A small sound classifier, trained from scratch: 26041 training examples.
Rows from block 2 of a small sound classifier, named by matrix and row number. Rows with one number belong to one neuron. Each number is 128 + 32 x the weight over its row's rms, rounded and kept within 0 to 255. All counts start at 0.
Before each neuron's rows are labels from the 100 clips, of 14976, where the neuron reaches its highest value: "band" is the frequency band that holds the peak; "top examples" is what is common among them. Only what is clearly more common there than usual is listed. The data: short read English sentences (LibriTTS-R). In brackets: how many of the 100, against the usual share in percent.
# fc1: MLP up (model.blocks.2.mlp.fc1.weight, 1920x320), inputs 0-159
# fc2: MLP down (model.blocks.2.mlp.fc2.weight, 320x1920, transposed), outputs 0-159

band: 2000 to 4000 Hz (93 vs 25)
top examples: voice: male (98 vs 45.9)
fc1.569 [ 81  88 153 141 119 124 133 135 114 143  82  94 147 233 129 103 149  60  63  74 109 109 142 140 146 197  98 116 166 115  85 114 122 121  68 145 168 158 143  59 168  89 165 121 144  95 184  75 102 150 117 124 139 163  82  74 102 161 141 172 124  57 133 138 105 182 123  78 155 108 106 144 157 200 119 149 151 131 137 102 120  86 150 137  92 120 151 113 201 106 152 140 106 111 149 144 178 179 116  93 134 109 152 124 153 160 146 111 156 165  80 114  98 157 122 126 101 146 149 202 172 127 164 132  73 154 143 120 110 170 171 147  90 108 174 129  89 133 159  89 128 125  84 148  63 143 146 114 136 146 137 138  99 124 157  37 180 164 151  70]
fc2.569 [196 133 115 174  82 105 165 102 188 128 138 138 102 169 147 221 163  98 157 127 181  79 127 104 108 162 175 150 143 144  61  84 156 147  91 117 118  57 166 154 107 163 104 145 111 123 126 162 156  68 101  70 112 162 142 133 119 150 117  78 170 133 126 124 106 149 159 149 114 153 141 172  70  78 133  88 147 118 175 146 115 106 108 179 126  89 120 221 148 137  51  94 153 153 146 119 164 131 133 152 190 122 134 145 163 163 175 156 174 126  79 116  61 142  87 105 158 118  96 121 114 172   0  87  87 164 107 111 140 103 127 149 114 100 109 127 155 166 155  97 153 131 125 145  93  93  88 137 145 129 166 122 122  96 176 134 114  95 164  95]

band: 500 to 1000 Hz (39 vs 12.5)
top examples: voice: male (74 vs 45.9)
fc1.10 [147 116 160 116 163  93 146  82 143 117 154  66 132  58 174 101  80 106 124 145 103 137  97 127 110 164 127 141 154 122 101 158 156 177 144 145 196 131 153  92 125  66  56  61 128 192 125 163 140  74 142 141 190 148 155 111 170  90 126 109  74 144 132  93 134  83 100 159  74 160 185  96 161 137 135  95 148 172 109 107 137 113 128 154 150 144 108  91 202 171 185 144 134 151 112 128 128 126 135 120  67 111  90 141 121 173 161 119 104 112 108 164 141  92 121 155 129 103 125  71 151 121 104 110 154 149 145 154 149 134 109 103 133 109 114  76  89 116 126 194 110 183 124 128  92 157 126 158 190 115 104 170 155  37 183  93 121 148 157 136]
fc2.10 [122 123 169 151 102 115  49  80  95 180 153 143 106 134  96 102 108 115  99  90 110 113  87 103 122 111  81 158 110 101 136 197 187  78 158 165 177 159 197  94 147 133 119 141  82 118 152  94 131  76  95  74 135 116 124 118 112 163 132 134 169 109 145 107 121 128 181 130 136 155 108 174 129 152 103 177 114 141 164 117  93 146  76 153 138 141 136  78 125 142 163 172 103 143 164 155 154  92  87 142 117 162  59  69 199  76  84 111 165  89 118 123 167 129 164 129 122  40 162 121 133 134 139 101 142 168 155  91 116  91 122 111 113 100 110  93 145 155 130 104 110 192 137 112 159 138 131 179 133  71  64 142  92 174 104 160 100 112 170 128]

band: 2000 to 4000 Hz (91 vs 25)
top examples: voice: female (87 vs 54.1)
fc1.354 [117  86 140 107 168 166 141 134 143 161 156 111 110  88 142 110 134 156  87 170 187 173 121 148 216 156 111 164 131 139 151 155 160 169 109 144 137 134 105 134  77 147  82 140 100  86  90  68  91 146 117 199 136 104 134 103 166 120 132 115  83 148 174  72 182 115 117 137 128 124  92 110 143 132  84 189 112 167 137 146 102 112  80 107  85 145 184  76 107 170  69 140  89 150 187 129 134 166 109 133  97 123 118 159 134 175 102 151 118 148 127 112 110 147 196 156  97 133 144 177 117 159  90 204 130  80 147  87 118 101 125 109 150  94 143 142 160 167 117 122 159 185  92  88 133 141 145 171 118 160 146 139  87 126 157 122  73 132  98 101]
fc2.354 [182 133  86 150  68 158 146 138 160 114  96  65 194 111 113 171 102 214 136  94 140 142 139 202 138 136 112 114  64 144 107 115 113 190 187 110  87  85 143 115 146 124 122 143  47 125 130 162 122  94 123 152 156  78 132 141 143 103 112 142 140 100 120 158 125 146 161 139 126 122 125  60  98 182 100 191 157  93 133 130 147  50 124 183  93 143  95 135 109 164  85 153  89 132  92 109  81 139 202 151  92 135  68  88 132 101 103 175 160 147 172 128 155 103  65 118 102 167 147 164 178 103 120 163 115  96  96 120 107 131  98  96 100 111 165 137 102  97 157  81  85 186 175 130 167 147 109 152 135 176 179 104 112 111 168 147 129 102 164 156]

band: 0 to 250 Hz (93 vs 12.5)
top examples: voice: male (96 vs 45.9)
fc1.105 [161 103  88  91 100 128 104 156  94  88  98 155 108 112 111 127  77  90 112 134 118 161 106 124 110  55 118 136 127 141 168 121 152  98 152 102 109  79  83 165 196 163 153 160  92 127 144 179 155 101  87 161 141  30 152  91 159  34 113 230  99 132 145 118 139 161 129 141 104  70  92  83 117 113 153 134 133 115  73 144 104 153 133 170 195 157 121 136 129 192 124 108 132 107 131 119 190 136 131  85 136  86 158 122 133 145 164  75 116 141 149  79 157 134 121 107 119  94 152 189 126 106  46 148 113  97 143 137 133 132  89 153 105 146 115 153 161 112  60  90  93 127 133 135 151 149  56  96 158 206  91 110  97 146 123 123 200  99 166  74]
fc2.105 [117 140 130  73 112 106 149 103 128 140 137 128 120 111 184 190 141 108 178 130 121 168 169 135 123 137 105 182 172 120  58 191  66  67 151  69  91 136  55 162 144 119 156 137 153  94 124 136 140 101 112 176 145  89  65 115 139 135  93  95 150 136 118  98 119 101  93 195 113  63  91 151 120 175 236 175 157 124 146 125 151 106 182  96 110 146 141 135  92 129 127 144 146 151 175 155  91 142 162 149 135 147 105 105  75 121 134 115 111  64 109 136 103 205 168 137 166 121 104 158 147 129 108 105 106 189 113  99 139 118 103 144 104 162 123 132 132 132 158  78 122 130 159 153 100 140  97 158 149  87 151 141  82 156 108 151 157 100 110 135]

band: 2000 to 4000 Hz (82 vs 25)
top examples: voice: male (73 vs 45.9)
fc1.399 [ 52 132 129  79 160 156 163 120 145 167 146 158 151 129 138 155 131  88  99 125 107 144 126 179 147 144 130 120 120 141 146 150 131  95  86 132 123 130  91  83 169  79  99 124  96 139 108  83 166 123 108  95 130 150  90  90  70 164 165 122 121  96 116  62 107 139 150  79 160 190 120 110 146 149 175  64 155 156 107 116 149  99 122  62 163 115  94  93 109 115 137 119 131 126 112 190 113 131 133 137 161 135 154 137 115 157 129  97 130 131  98 171 125 114 151 139  84 202 137 147  77 138 134  84 134 157  83 152 136  86 158 118 144 157 185 118  90 136 124 174 151 104  85 128  89 143  83  85 103 111 107 175 100 159 178  76 148 116 131 111]
fc2.399 [ 80  29 177  69 171 122 144 105 148 182 167 123 127 110 161 165 137 106 104 121  76 154 122 134 163 174 110 170 147 123  81 140  98 119 131  84 169 125 142  66  79 133 145  51 105 149 112 179 143  70  98  78 106 165  84 102 136 158 108 119 120 140 102 183 117 101 137  98 144 140 121 126  93 131 122  91 165 104 116 139 151 131 105  67 157 108 174 119 154 103 135 136 135  92 142 135 101 181 142 101 135 134 115  89 109 156  94  94 156  99  77 171 121 115 191  52  96  93  64 137 162 158  56 116 115  93 129 206 100 139 119  98 156 101 138 103 107 131 153 154 179  83 129 145  81 131 146 147 131 113 143 167 117 163 151 146 136 115 132 104]

band: 2000 to 4000 Hz (52 vs 25); 1000 to 2000 Hz (42 vs 12.5)
top examples: voice: male (86 vs 45.9)
fc1.590 [ 29 183 181 160 115  80 103 168 151 127 133  95 121 163 134 160 192 115 126  55  69 150 119 158 150  65  88 147  93 144 102 140 131 126  86 100 120 157 105 139  66 100 102 128 144 110 173  63 180  82 133 104  97 211 148 144 107 130 134 143 104 103 167 104 154 121 145  60 134 130  85 124  91 166 211 179  92 139 139 109 113  86 139 115 100 155 128  89 145 114 150 154 120  90 134 142 161 118 117  95  98  79 148 101 153 137 118 153 154 144 142 150  99 156 143 103 166  68 137 151 125 123 157 118 122 126 137 131 179 125 149 107 152 192  67 181 136 166 134 105 136 134 138 176 101 166 203 157 149 103 116 119 130 160 143 142 155 143 132 150]
fc2.590 [144  64 134 172 120  97 152 152 148 121 139 144  92  93 174 127 131 111 113  73 108 133  81 142  68  87 164 132 138 126 108 124  71 137 125 114  96 196 158 170 106 129 115 141 179 173 144 174 220 111 113 119  44 147 151 135 142 187 155 145  96 144 142 177 112 117 137 123 154 160 130 166 106  71  83 131  79 142  96 130 129 145  95 134 113 139 166 129 142 139  84  83 163 144 159 165  90 126 157  81 158 125 113 143 140 107 156 124 147 144 112  96  75 179  30 126 134 139 139  97  91 178  86  80 133 188 120 144  61  93 124 196 156 131 126 107  69 129 133 146 145 144 156 137 161 113  63  97 102 124 131  95 161 122 111  87  92  88 199 134]

band: 0 to 250 Hz (100 vs 12.5)
top examples: voice: male (100 vs 45.9)
fc1.205 [129 149 136 108 117  95 102  91  98 109 158 108 115 102 151 111 162 121  87  66 142 119 104  58  83 103 116  66 125 146 119 180 146 138 121 131 180 118 140 164 122 130  65 136 145 176 117 100 112 131 152 129  82 168 121  75 190 134 129 136  53 132 136 116 118  68 202 115 107 112 118 103  97 155 150 151  98 108 114 142  97 173 135 140 202  84 118 155 118 107 126 124 190 122 110 170 138 165 143 203 149 183 120 146 186 115 153 123 125 100  92 181 194  94 106 105 128 185 129  42 106  91 108 155  74 182 137 133 124 170 133  10 116 107 127 100 121 125 149 139 131 149 140 185 147  80  78  91 156 162 132  88 174 142 132 137 103 108 152 130]
fc2.205 [ 84  85 139 124 172 131 121 136  93 143  95 122 143 122 118  70 128 143  98 130 132 124 162 132 172 205 172 124 111  99 146 124 169  60 109 162 113  80 115 173 176  94 162 140 175 150 157  66 142 122 131  99 150 139 110 195  78 122 175 122 112 156 149 154 135 109 101 177 118 115 167 120  99 104  68 165 133 144 125 156 129 108 148  93 142 138 111  89 144 158 125 109  93 176 161 137 165 114 123  97  97 131 130 153 105 124  78 168 196 129 128 155 139 116 157 145 120 127 195 149 120  76 139 120  97 103  98  79 125 152 153 213  79 164 105  93  85 135 103 152 153 150  81 102 196 142  94 150 133 181 103 176  93 104 117 150  93  97 115 102]

band: 4000 to 8000 Hz (99 vs 25)
top examples: voice: female (99 vs 54.1); the word "of" (25 vs 9.9)
fc1.419 [114 184 144  94  83 122 121 130 137 113 119 137 139  75 175 124 125 101 164 149 142 116  76 134 125 139 111 105 145 126 131  64  84 148 182 144 121 110 143 144 121 139 117 104 156 133  99  92 167 168 185 134 164 137 135  94 119  89 109 124 128 134 139  40 145 133 171 156 133 163 170 119  95 117 149 108 154 117 158 134 165 149  93 149 142 133 150 103  82  97  65 114 188 130 127 121 195 167 139 177  87 142 119 112 145 102 174  88 132 106 157 181  93 117 174 122 108 151  35 140  93 112 129 107 111 147 179 135 113 127 156 158 130 145  76 121 137 163 102 113 144 170 162 189  88 142  33 108  92 125 157  96  56 143 116 135 197 151  99 121]
fc2.419 [ 93 104 118  45 133 126 112 122 101 144 104 112 100  83 115 169  76 143 129 128 110 129 140 131 137 172 130  64 100 147 105 103 133  91 106 144 159 102 122 178 238  75 147 162 117 129 171 113  73  85 131 148 116 166 146 120 129 186 154 127 134 111 141 135 134 165 139  79  76  92 107 130  77 153 172  79 133 194  96  91 146 101  86 107  88 189 127  63 173 130 119 114  94 173 164 174 166 124 140 171 101 142 125 138 184 121 132 124 140 104 137 147 110 112 133 138 197 150 201 137 142  95 159 218 110 151 133 140 141 174  74  81 111 117 140  99 132  98 131 128 157 106 125 127 125 134 162 108 128 152 123  99 191 129 131 131 123 123 182 161]

band: 2000 to 4000 Hz (55 vs 25)
top examples: voice: male (90 vs 45.9)
fc1.203 [171  69  95 161 137 126  97 124 113 118 110  70  93 116 160 139 163  82 139  68 224 178  72  77 171 114 153 129 144  93 101 155 117 109 135 133 119 137 136  72  87  86 143 115  62  88 158  92 110 120 139 110 134 130  34 158 164 168 114  73 141 150  93 159 153 120 103 116 160 123 122 133 109  76 102 123 181 134 111  79 133  89  64  97 191 107 132 149 135 180  81  99 132 180 117  94 135 116 208 126 152 116  98 162 124 176 141 111  42 164  98 121 137 182 100 116  71 119 127 164 117 184  88  99  97 114 151  98 110 101 103 107 110  98 126 178 204 150 144 171  89 170 160 135  75 156 134 141 155 151 166 153 180  41 118 120  71 147 148  86]
fc2.203 [102 156 143 117  89 184 114 110 137 166 155 123  62 146 140 117 102 155 123 136  85 166 178 136  98 146  97 104  75 176 177 136 112 131 131  92 177 140 142 126 105 148 117 117 105  91 144  89  80 110 134 137 175 194 120  74 121 136 174 160  73 111 160 146 123  81  76 108 119 163  83  99  83 123 105 156 138 169 145 139 119 115 131 109 110  91 131 210 183 137 212 161 112  79 136 152  74 172 131 129 129 130 170 137 129 149 148 183 120 133 155  89 147 166 142 111 158  93 121 128 199 134 114 118 144  87 107 178 163 120 173 133 106 117 164 159 111 117 136 119 156  60 155 144  97 151  90 154 107 164 155  78 126 123 121 107 110 136 172 215]

band: 500 to 1000 Hz (32 vs 12.5); 250 to 500 Hz (30 vs 12.5)
top examples: voice: male (82 vs 45.9)
fc1.252 [170 125 150 107 175 155 120  91 146 159  78 135 198 110  99 153 124 136 100 117 114  99 116 102  76 117  99 144  99 115 158  48 104 160 117 131 103 142  87  79 139 124  76 133 123 149 154 105 146 141 113 133 132 154  52 169 137 161 157  92 143  78 156 113  33 171 101 140 160 131  99 160 179 128 102 122 109 173  73  78 113 176 169 171  96 129 165 201 130 178  96 119 126 118  76 139 114  85 168 181 142 118 184 137 187 196 126  74 181  91 113 146 127 216 106 134 122 179 115 100 102 164 123 102 145 144 115 141 141  72 121 119 132 104 135 148 128  79  97  75 136  77  72 114 132 127 118 136 130 143  83 127 127  75 124 131 100 130 107 123]
fc2.252 [145 178 137 105  91 123 150 116  76 150 121 110 100 142 164 118 158 123  75 187 182  88 153 171 149 157 160 199 115 147  99 139 185  97 101 105 112 128  97  62  78 126 117 117 104 162 142 131  89 105 109 159 123 100  70 136 101 176  78  87 131 189 146 157 167  68 149 171 173 172 150 170 127 106 107 172 133  90 185  72 113 213 121 134 112  87  53 123 154 125  85 185  21 133 114 129 105 143 138 130 109  98 121 111  88 156 131  61 179 107 144 134 154 102 130 151 100  77 128 174 150 108 147 190 143 116 107 152 116 128 150 161 152 157  92 170 192 121 114 151 144 147 145 139  96 108  76 116 164 135 160 104 142 162 141 116 128 143 129 148]

band: 4000 to 8000 Hz (69 vs 25)
top examples: voice: male (74 vs 45.9)
fc1.147 [ 77 128 147  71 140 123 113 120  80 204 168 118 192 185 137 165 155 112 134 122 152 151 109 168 125 122 111 105 180 124 133 148 171  82 109 126  74 148 115 149 108 114 133 181 114 105 167 133 138 121  94 125 126 144 169 123  74  95  69 144  57 113 123 145 120 163 154 170 125  85 155 178 108 102 125 141 125 176  87 162  92  86 175 113 147  93 144 148 191 126 133 145 157 141 103 166 179  97 119 154 161 166 111 137 106 183  99 147 141 126 194  91 182  95 161 115 181 147 198 134 138  90  54 118  93 140 210 117  46 178  84 130 133 126 133 121 134 163  81 146 188 167 123 147  87 163 161 146 129  84 189 132 126 144 116 160 136  96 129 154]
fc2.147 [184 204 178 160  39 176 108 107 162 132 102 170 120 103  97 148 122 126 145  89 105 125  67 152 146 143 105 178 178 146 146  74 155 114 173 140 146  53 115  76 103  81 163 102 112  79 118 120 106 121 121 140 111  93 129 165 105 131  37 170 186 165 155 128 204 140 146 148 135 165  97 151 148  98 106 138 121 156  95  80 149 122 116 116 126 140 119  62 121 101 113 107 129 126 113  89 156 169 203 127 136 158 124 153 106 161 189  83  71 159 138  83 149 135 183 147 123 139  97 145 136 192  86 147 106 104 126 152  97  87 152 103 143 109 141 125 159 118 137 158 147 159  77 129  90 134  89 129 143 134  97 121 101  80 163  59 152 130 178 122]

band: 4000 to 8000 Hz (98 vs 25)
top examples: voice: female (95 vs 54.1)
fc1.563 [145 184 137  95 168 133 114 104 102 108 159 118 152 161  90  76 145 121 172 147 166 165 100 107 110 147 197 153 190 160 107  82 152 139 170  74 201 124  89 121  97 134 146 113 135  98 114 119 135 106 109 116 127 131 240 131 169 119 119 147 117 166 117 129 121  99  46 124 109  93 132 138 166 154 154 133  58 189 145 104 118 105 174 145 107  48 196 114 108 103 142 145 160 105 121 133 167 136 103 133  72 161 149  71  83 113  85 120  82 157 130 170 123 149 119 140  78  91 135 107 142 184 130 136  67 194 108 103 125 161  82 163 135 121 101 106 129 111 137 102 158 143 106  93 190 132 140 152 162 111  83 144 156 155 131 159 175 140 136 150]
fc2.563 [115 162 109 107 203 151 135 127 195  98 137  71 109 167 165 147 108 134 103 120  98 135 170  86 126 106 118  84 132 144 134 145 141 106 119 115 101 185 129 132 118 130 162 128 115 113 153 125 102 125 171 103  93 102 147 162  92  93 184 145 178 143  96  89 144 138  77 108 150 117 133  90 140 130 146 144 115 113 109 126 147 163  97 183 107  83 154  85 155 175 146 209 177  92 226  85  91 113 128 125  38 153 134 104 171 113  92 129 122 130 174 116 153 126 155 128 199 157 100 126  70  43  69 113 148 153 157 136  12  76  98  87 145 121 133 166 153 132 151 174 156  61 155  84 128 182 159 111 124 170 121  78 164 105  97 137 138 160  96 102]

band: 4000 to 8000 Hz (60 vs 25)
top examples: voice: male (73 vs 45.9)
fc1.445 [118 128  81  78 162  64 140 168 161 149  86 136 135 141  77  94 157  71 117 105  92 162 160 119 171 139 143  54 118 139 158 182 117 132 150 139 110  73 122 116 133 158 107  89 141 142 116 126 126 126  93 156 146 158  98 144 133 125 127 156 169  62 148 152 137 136  83 146 155  43 146  89 166  98 138 124 119 165 123 132 145  87 146  90 118 159  90 126  98 101  67 133 102 123 126 125 172 104  91 152 126 116  86 173 125 147 185  72 135 107  77 108 147 157 142 180 116 112 137 130 163  77 125 127 141 133 162 147  81 130 170 159 138 125 132 134 152 105 169 102 124 155  82 160 116 127 109 176 101  78 134 122 135 175 115 156 122 129  58 178]
fc2.445 [150  98  93 137 178 112 114 100 113 105 102 132 114 160  93 192  89 186  72  74 103 126 176 107  95  90 160 133  82 108 104  85 156 133 186 113 162  46  98 139 138 154 161 134 106 154 112  96 107 206  78 168 142 102 107 135 132 142  78 130 108 130  84 130 128 116 139 152 129 145 183 119 169  73 107 121 119 133 138 123 106 164 125  58 144 171  98 132 149 138 123 189 127 125  76 119 198 139 133 167 124 139  92 110  63  91 152 145  80 148 167 148 102 134  64 162  91 132 112 101 142 123 166  87 132 172  85 109 125 200 123 112 126 164 139 142 155 139 143 137 152 115 120 107 125 147 142 128  55 108 103 105 119 107 154 151 129 154  91  66]

band: 4000 to 8000 Hz (76 vs 25)
top examples: voice: male (76 vs 45.9)
fc1.24 [131 102  93  82 109 118 151 110 189 124  88  98 127 199 156 146 122 150 150 167 174  76 108  94 136 168 127 122 121 135 156 163 156 117 147 134  74 133  64 115 155 176 128 185 113 135 124 113  57 141 116 222 132 148 127 127 152 129 156 116 100 103 134 169 119 173 119 117 120  90 176 116 160 119  59 149 145 107 144 114 118 177 124 148  90 110 115  95 105  95  97 114 182  99 130 132 123  72 131  89  91 136  76 140 153 182 108 116  86 147 116 103 119  75 121  95  98  68  92 127 149 132 127 128 162 143 105 197 142 119 189  86  53 101 125 114 135  44  82 157 196 114 176 118 120 185 111 134 137 125 152  97 146 160  78 168 113 101 115  92]
fc2.24 [138 143 152 137 132 166 162 150 133 135 155  93 141 129 125 172 158  86 131  78 149 111 138 103 126 130 140 139 142 162 128 137 154 138 144 132  75 149 120 149 132  51  75 147 107  96  87 137  98 103 161  54 126  96  79 119 127 154 103 141 162 169 158 161 145  89 106 143 106 121  85 156 107  88 141 151 127 119 202  93 137 107 156 131 157 167 100 150 196  84 186 117 123 143 114 115 121 102 149 144 171 154 106 155 162 134 139  97 153 127 137 147  80 139  96 224 105 175 121 132 167 127  97  81 121  95 159 127 122 144  59 118 126 160 101 196 108 143 151 123  84  72 101  95 114 122 138 147 164 124 149 151  96  94 117 138  41 132 126 106]

band: 0 to 250 Hz (99 vs 12.5)
top examples: voice: female (100 vs 54.1)
fc1.648 [135 123 119  46  60 212  75  68 158 111 105  99 124 130 117 124  82 180 175 136  93 166 133 184 130 143 149 158 120 107  80 104 119 140 141 146 127 172 135 157 183 148 118 126  84 115 102 120 154 179 118 156 102 119 180 118 156 126 179 140  94 143 178  68 117 203 150 164 142 165 110 100  68 161 130 108 126 103 143 152 128 184 180 136 142 144 154  97  96 161 145 152 106 180 117 138 152  97 179 114 118 127 137 157 111 106 154 148 174 114 122 103 148 152 148 110 108 164 103 100 100 141 141 140  76 185 158 148 119 156 114 156 130 140 183 134 162 149 101 147 138 194  84 161 129  59  90 145  87 158 145 125 124 109 126 131 121 101 125 137]
fc2.648 [ 75 111 127  89 131 136  97  97  89 138 121 129 166 107  83 125 101 153 129  72 103 104 147 145 143 101 126  97 137 144 157 123 156 155 156 179 160 147 135 128 176 124 104 103 130 178 155 118 118 111 164 128 102  87 156 142  56  95 162 153 139  94 173 139 113 123 106 148 226 130  85  68  98  96 173 102  93 145 104 123 151  54 141 163 139 142 116   5 159 127  69 115 128 189 104  98 124  86 103 138 172 109  74 149 133  66  73 102 140 168 112 137 107  74 126 114 139 155 131 120 123 164 143 127 122 164 158 170 130 116 169 113 137 111 157 105 121 128 130 113 102 132  93  79 152 115 122 108 100 160  71 201 103 142 107 137 131 109 109 126]

band: 4000 to 8000 Hz (100 vs 25)
top examples: voice: female (96 vs 54.1)
fc1.291 [145 107 168 110 110 120 149  72 174  94 145 162 148 144 130 128 170 130 151 155 118  84 122 167 146 145 185 158 149 195 132 126 133 165 109  50  96 124 104 125 139  79 119 106 152  72 175 125 127 112  88 190 105  64 136 104 162 120 119 125 161 124 146 160 131  80 161 115 149 148 109 110 102 146 127  82 161 165 165 131  99 110 177 209 144 127 128 132  91  76 144 145  85  44  73  98 116  91 114 112 111 158 119 111 125 161  88 157  94 139 163  92 182  77  69 105 123 144  46 151 132  99 180 125 126 110 162  88  90 150 110 126 140 106 111 167 130 138 112 134 176 155 103  90  69 122 118 124  95 142 168 141 133 175 177  95 117 163 142 176]
fc2.291 [193 172 127 123 148  97 177  82  98 127 154 115 130 135 151 173 134 140  50 120 167 159 128 115 139  54 136 109 164 154 162 125  91  37 113 125 125 124 135 178 129 201 132  51 127 148 181 119  92 141 182 160  30 127 144 127 129 141 108 151 162 115 150 119 190 143  95 171  88  80 145 169 129 134  96 162 155 108  92  93  98 116  91 154 135  87 143 137 102 133 110 156 125 107  64 113 178 116  59 164 131 149 102  92 142 175 125 117 124 125 147 153 147  66 137  87 156  86 115 181  79 119  72  88  65 123 153 190  91 136 139 106 126 152 136 120 146 154 145 130 117 105 127  90  82 121 112 127 115 143 152  99 109  97 112  87 153 159 134 158]

band: 0 to 250 Hz (100 vs 12.5)
top examples: voice: male (100 vs 45.9)
fc1.751 [ 81 121 128  80 139 136 122 147 108 117 141 155  85 127 107 124 154  86 178 126 171 121 125 127 164  93  64  87 165 144  83 155 132 115 152  72  86  74 109 160 160 108 115 116 210 238 134 147  66 151 133 112 180 188 108 117 180 131 148 108 109  99 142  63 108 150 165 124  94 145 141 102  57 167 123 116 155 138 151  93 162 145 130 129 172  99 167 135 183 137 138 105 139 170  92 111 115 142 143 139  94 147 124 118 189 109 137 141 168 128 132 117 112 105 131 138 151  87 103 100 133 135 114 115 155 120 178 140 178 102 194 116 130  78 146 140 108  76 146 160 123 108 138 151 150  84 107 188 108 144  85 158  77 100 133 142  80 112 136 107]
fc2.751 [151 112  72 134 182 143  88 106 146 128  98  96 119 123 121  91 117 163 118 161 112 161 136  78 113 145 164 107 136 110 163 118 132  99 106 175 128 148 155 104 110 101  94 143 151 118 136  63 142  81 125 147 143 149 132 177 173 176 123  55 127 145 113  78 116 116 125 103 188  76 126  95 116 139  68 135 137 180 201 153 126 120  93 130 182 130 187 138 128 117 142 160  87 201 119 138 152 144 140 180  92 131  94 105  41 126 113 164  60 196 130  74 126 189  76 146 130 154 142 128 111  94 104 105 107 119 147 159 116 169  68 112 172 136 137 170 105  98 149 107 122 118 171 104 103  67 114 122 138 133 152 156 138 147 136 129 106 152  93 155]

band: 2000 to 4000 Hz (72 vs 25)
top examples: voice: male (83 vs 45.9)
fc1.655 [113 174 109  17 135 196 205 123 129 128 143 141  77 132 120 115 139 158 168 166 116 129 139 181 157 125 106 191 136  97 118 184 151  88  92 141 108  71 123 173 141 135 109 115 106 169 124  49 144  85  93 109 142 194 115 135  59 121  86 151 151 113 113 154 116 171 158 141 121 130  81 162 122 185 138  72 160 165 137 132 141 118 129 110 156 113 116 129 102 153 123 103 180  96 154 174 130 151 170 121 175 176 174  99 109  97  79 122 140 163 106 136  86 132  94  87 149 170 159 131  77  46 156 100 137 190  89 159 167 114 139  95 146 130 131 128 138 104  96 132 125  75 144 192 137 127 116 159 170 143 109 165 149 159  76 146 147 125 103 120]
fc2.655 [173 156 115 145 150  70 120  49 127 152 142 120 110 126 151 100  99  92 152 138  92 138 107 141 142 203 152 150 148 185  72 129 138 144 129  69 160 150 126 118 148 142  94 102 140  56  73 138 169 103 178  95 114 182 112  80 125 125  74 100 143 151 162 116 103 136 129 123 121 159 116 170 155 131 159 140 177 161 146  95 120 136 109 147 184 176 195 120 163 103 131 194 138 126 149 132 167 126 124 151 133 146 152 149 132 189 176 110 193 123 158 170 116 103 108 154 141 126 133 129 125 148 113 115  81 157 176  86 113 131  98 148 126 126 133  94  96 125 167 157 121 140 177 111 117 154 135 114 156 115 138 174 143 108  71  86 121  95 168 116]

band: 4000 to 8000 Hz (100 vs 25)
top examples: voice: male (100 vs 45.9)
fc1.418 [111  89 176 116 127  83 163 183 191 136 119 127 169 116 119 141 146  93 124 180 151 138 131 124 145  93 142 129 118 131 147 143  92  96 153 217 100 137 132 171 183 132 143 187 142 136 126 165  85  96 135 181 183 156  63 142 112 106 123 160 159 180 122 129 112 135 199 100 138 133  88 186 166 110 144 113 141  69 117 141 189 126 187 151 103 145 152 180 127 174 162 214 125 168 113 123 194 125 150 171 146 144 101 126 149 140 115 137 105  81 127 135  95 166 151 138  82 142 144 139  92 149 115 119 127 161 160 127 124 206 125 164 194 112 205 124 131 135 130 139  46 128 133 120 139 109 143 114  67 194 143 158 153 154 137 106 153 154  96 155]
fc2.418 [168 154  67  76 208 189 130 156 136 135  76 118 162 124 102  74 101 169 106 139 110 181 142 117  81 158 141  89 156 140 151 122 133 167 113 193 138 151  75 150  59 162  99 192 157 164 132 127 143 124 170 125 157  96 103 111 100  97 101 124  99  78 122 132 124 102 142 117 130 133 114 113 141 118 179  95 146  94 146 180 121 106  93 168 107  56 102 136 125 110 160 122 188 154 191 143 179 139  92 116 165 177 127 144 124 158 155 111 204 148  84 140  51 125 119 129  80 144  98 138 113 167 136  90 155 139  90 165 108 118 135 151 137 130 145 119 118 139 116 170  96 156 130 109 108 137 143 162 203 131 189  87 175 135 125 149 100 122 102 162]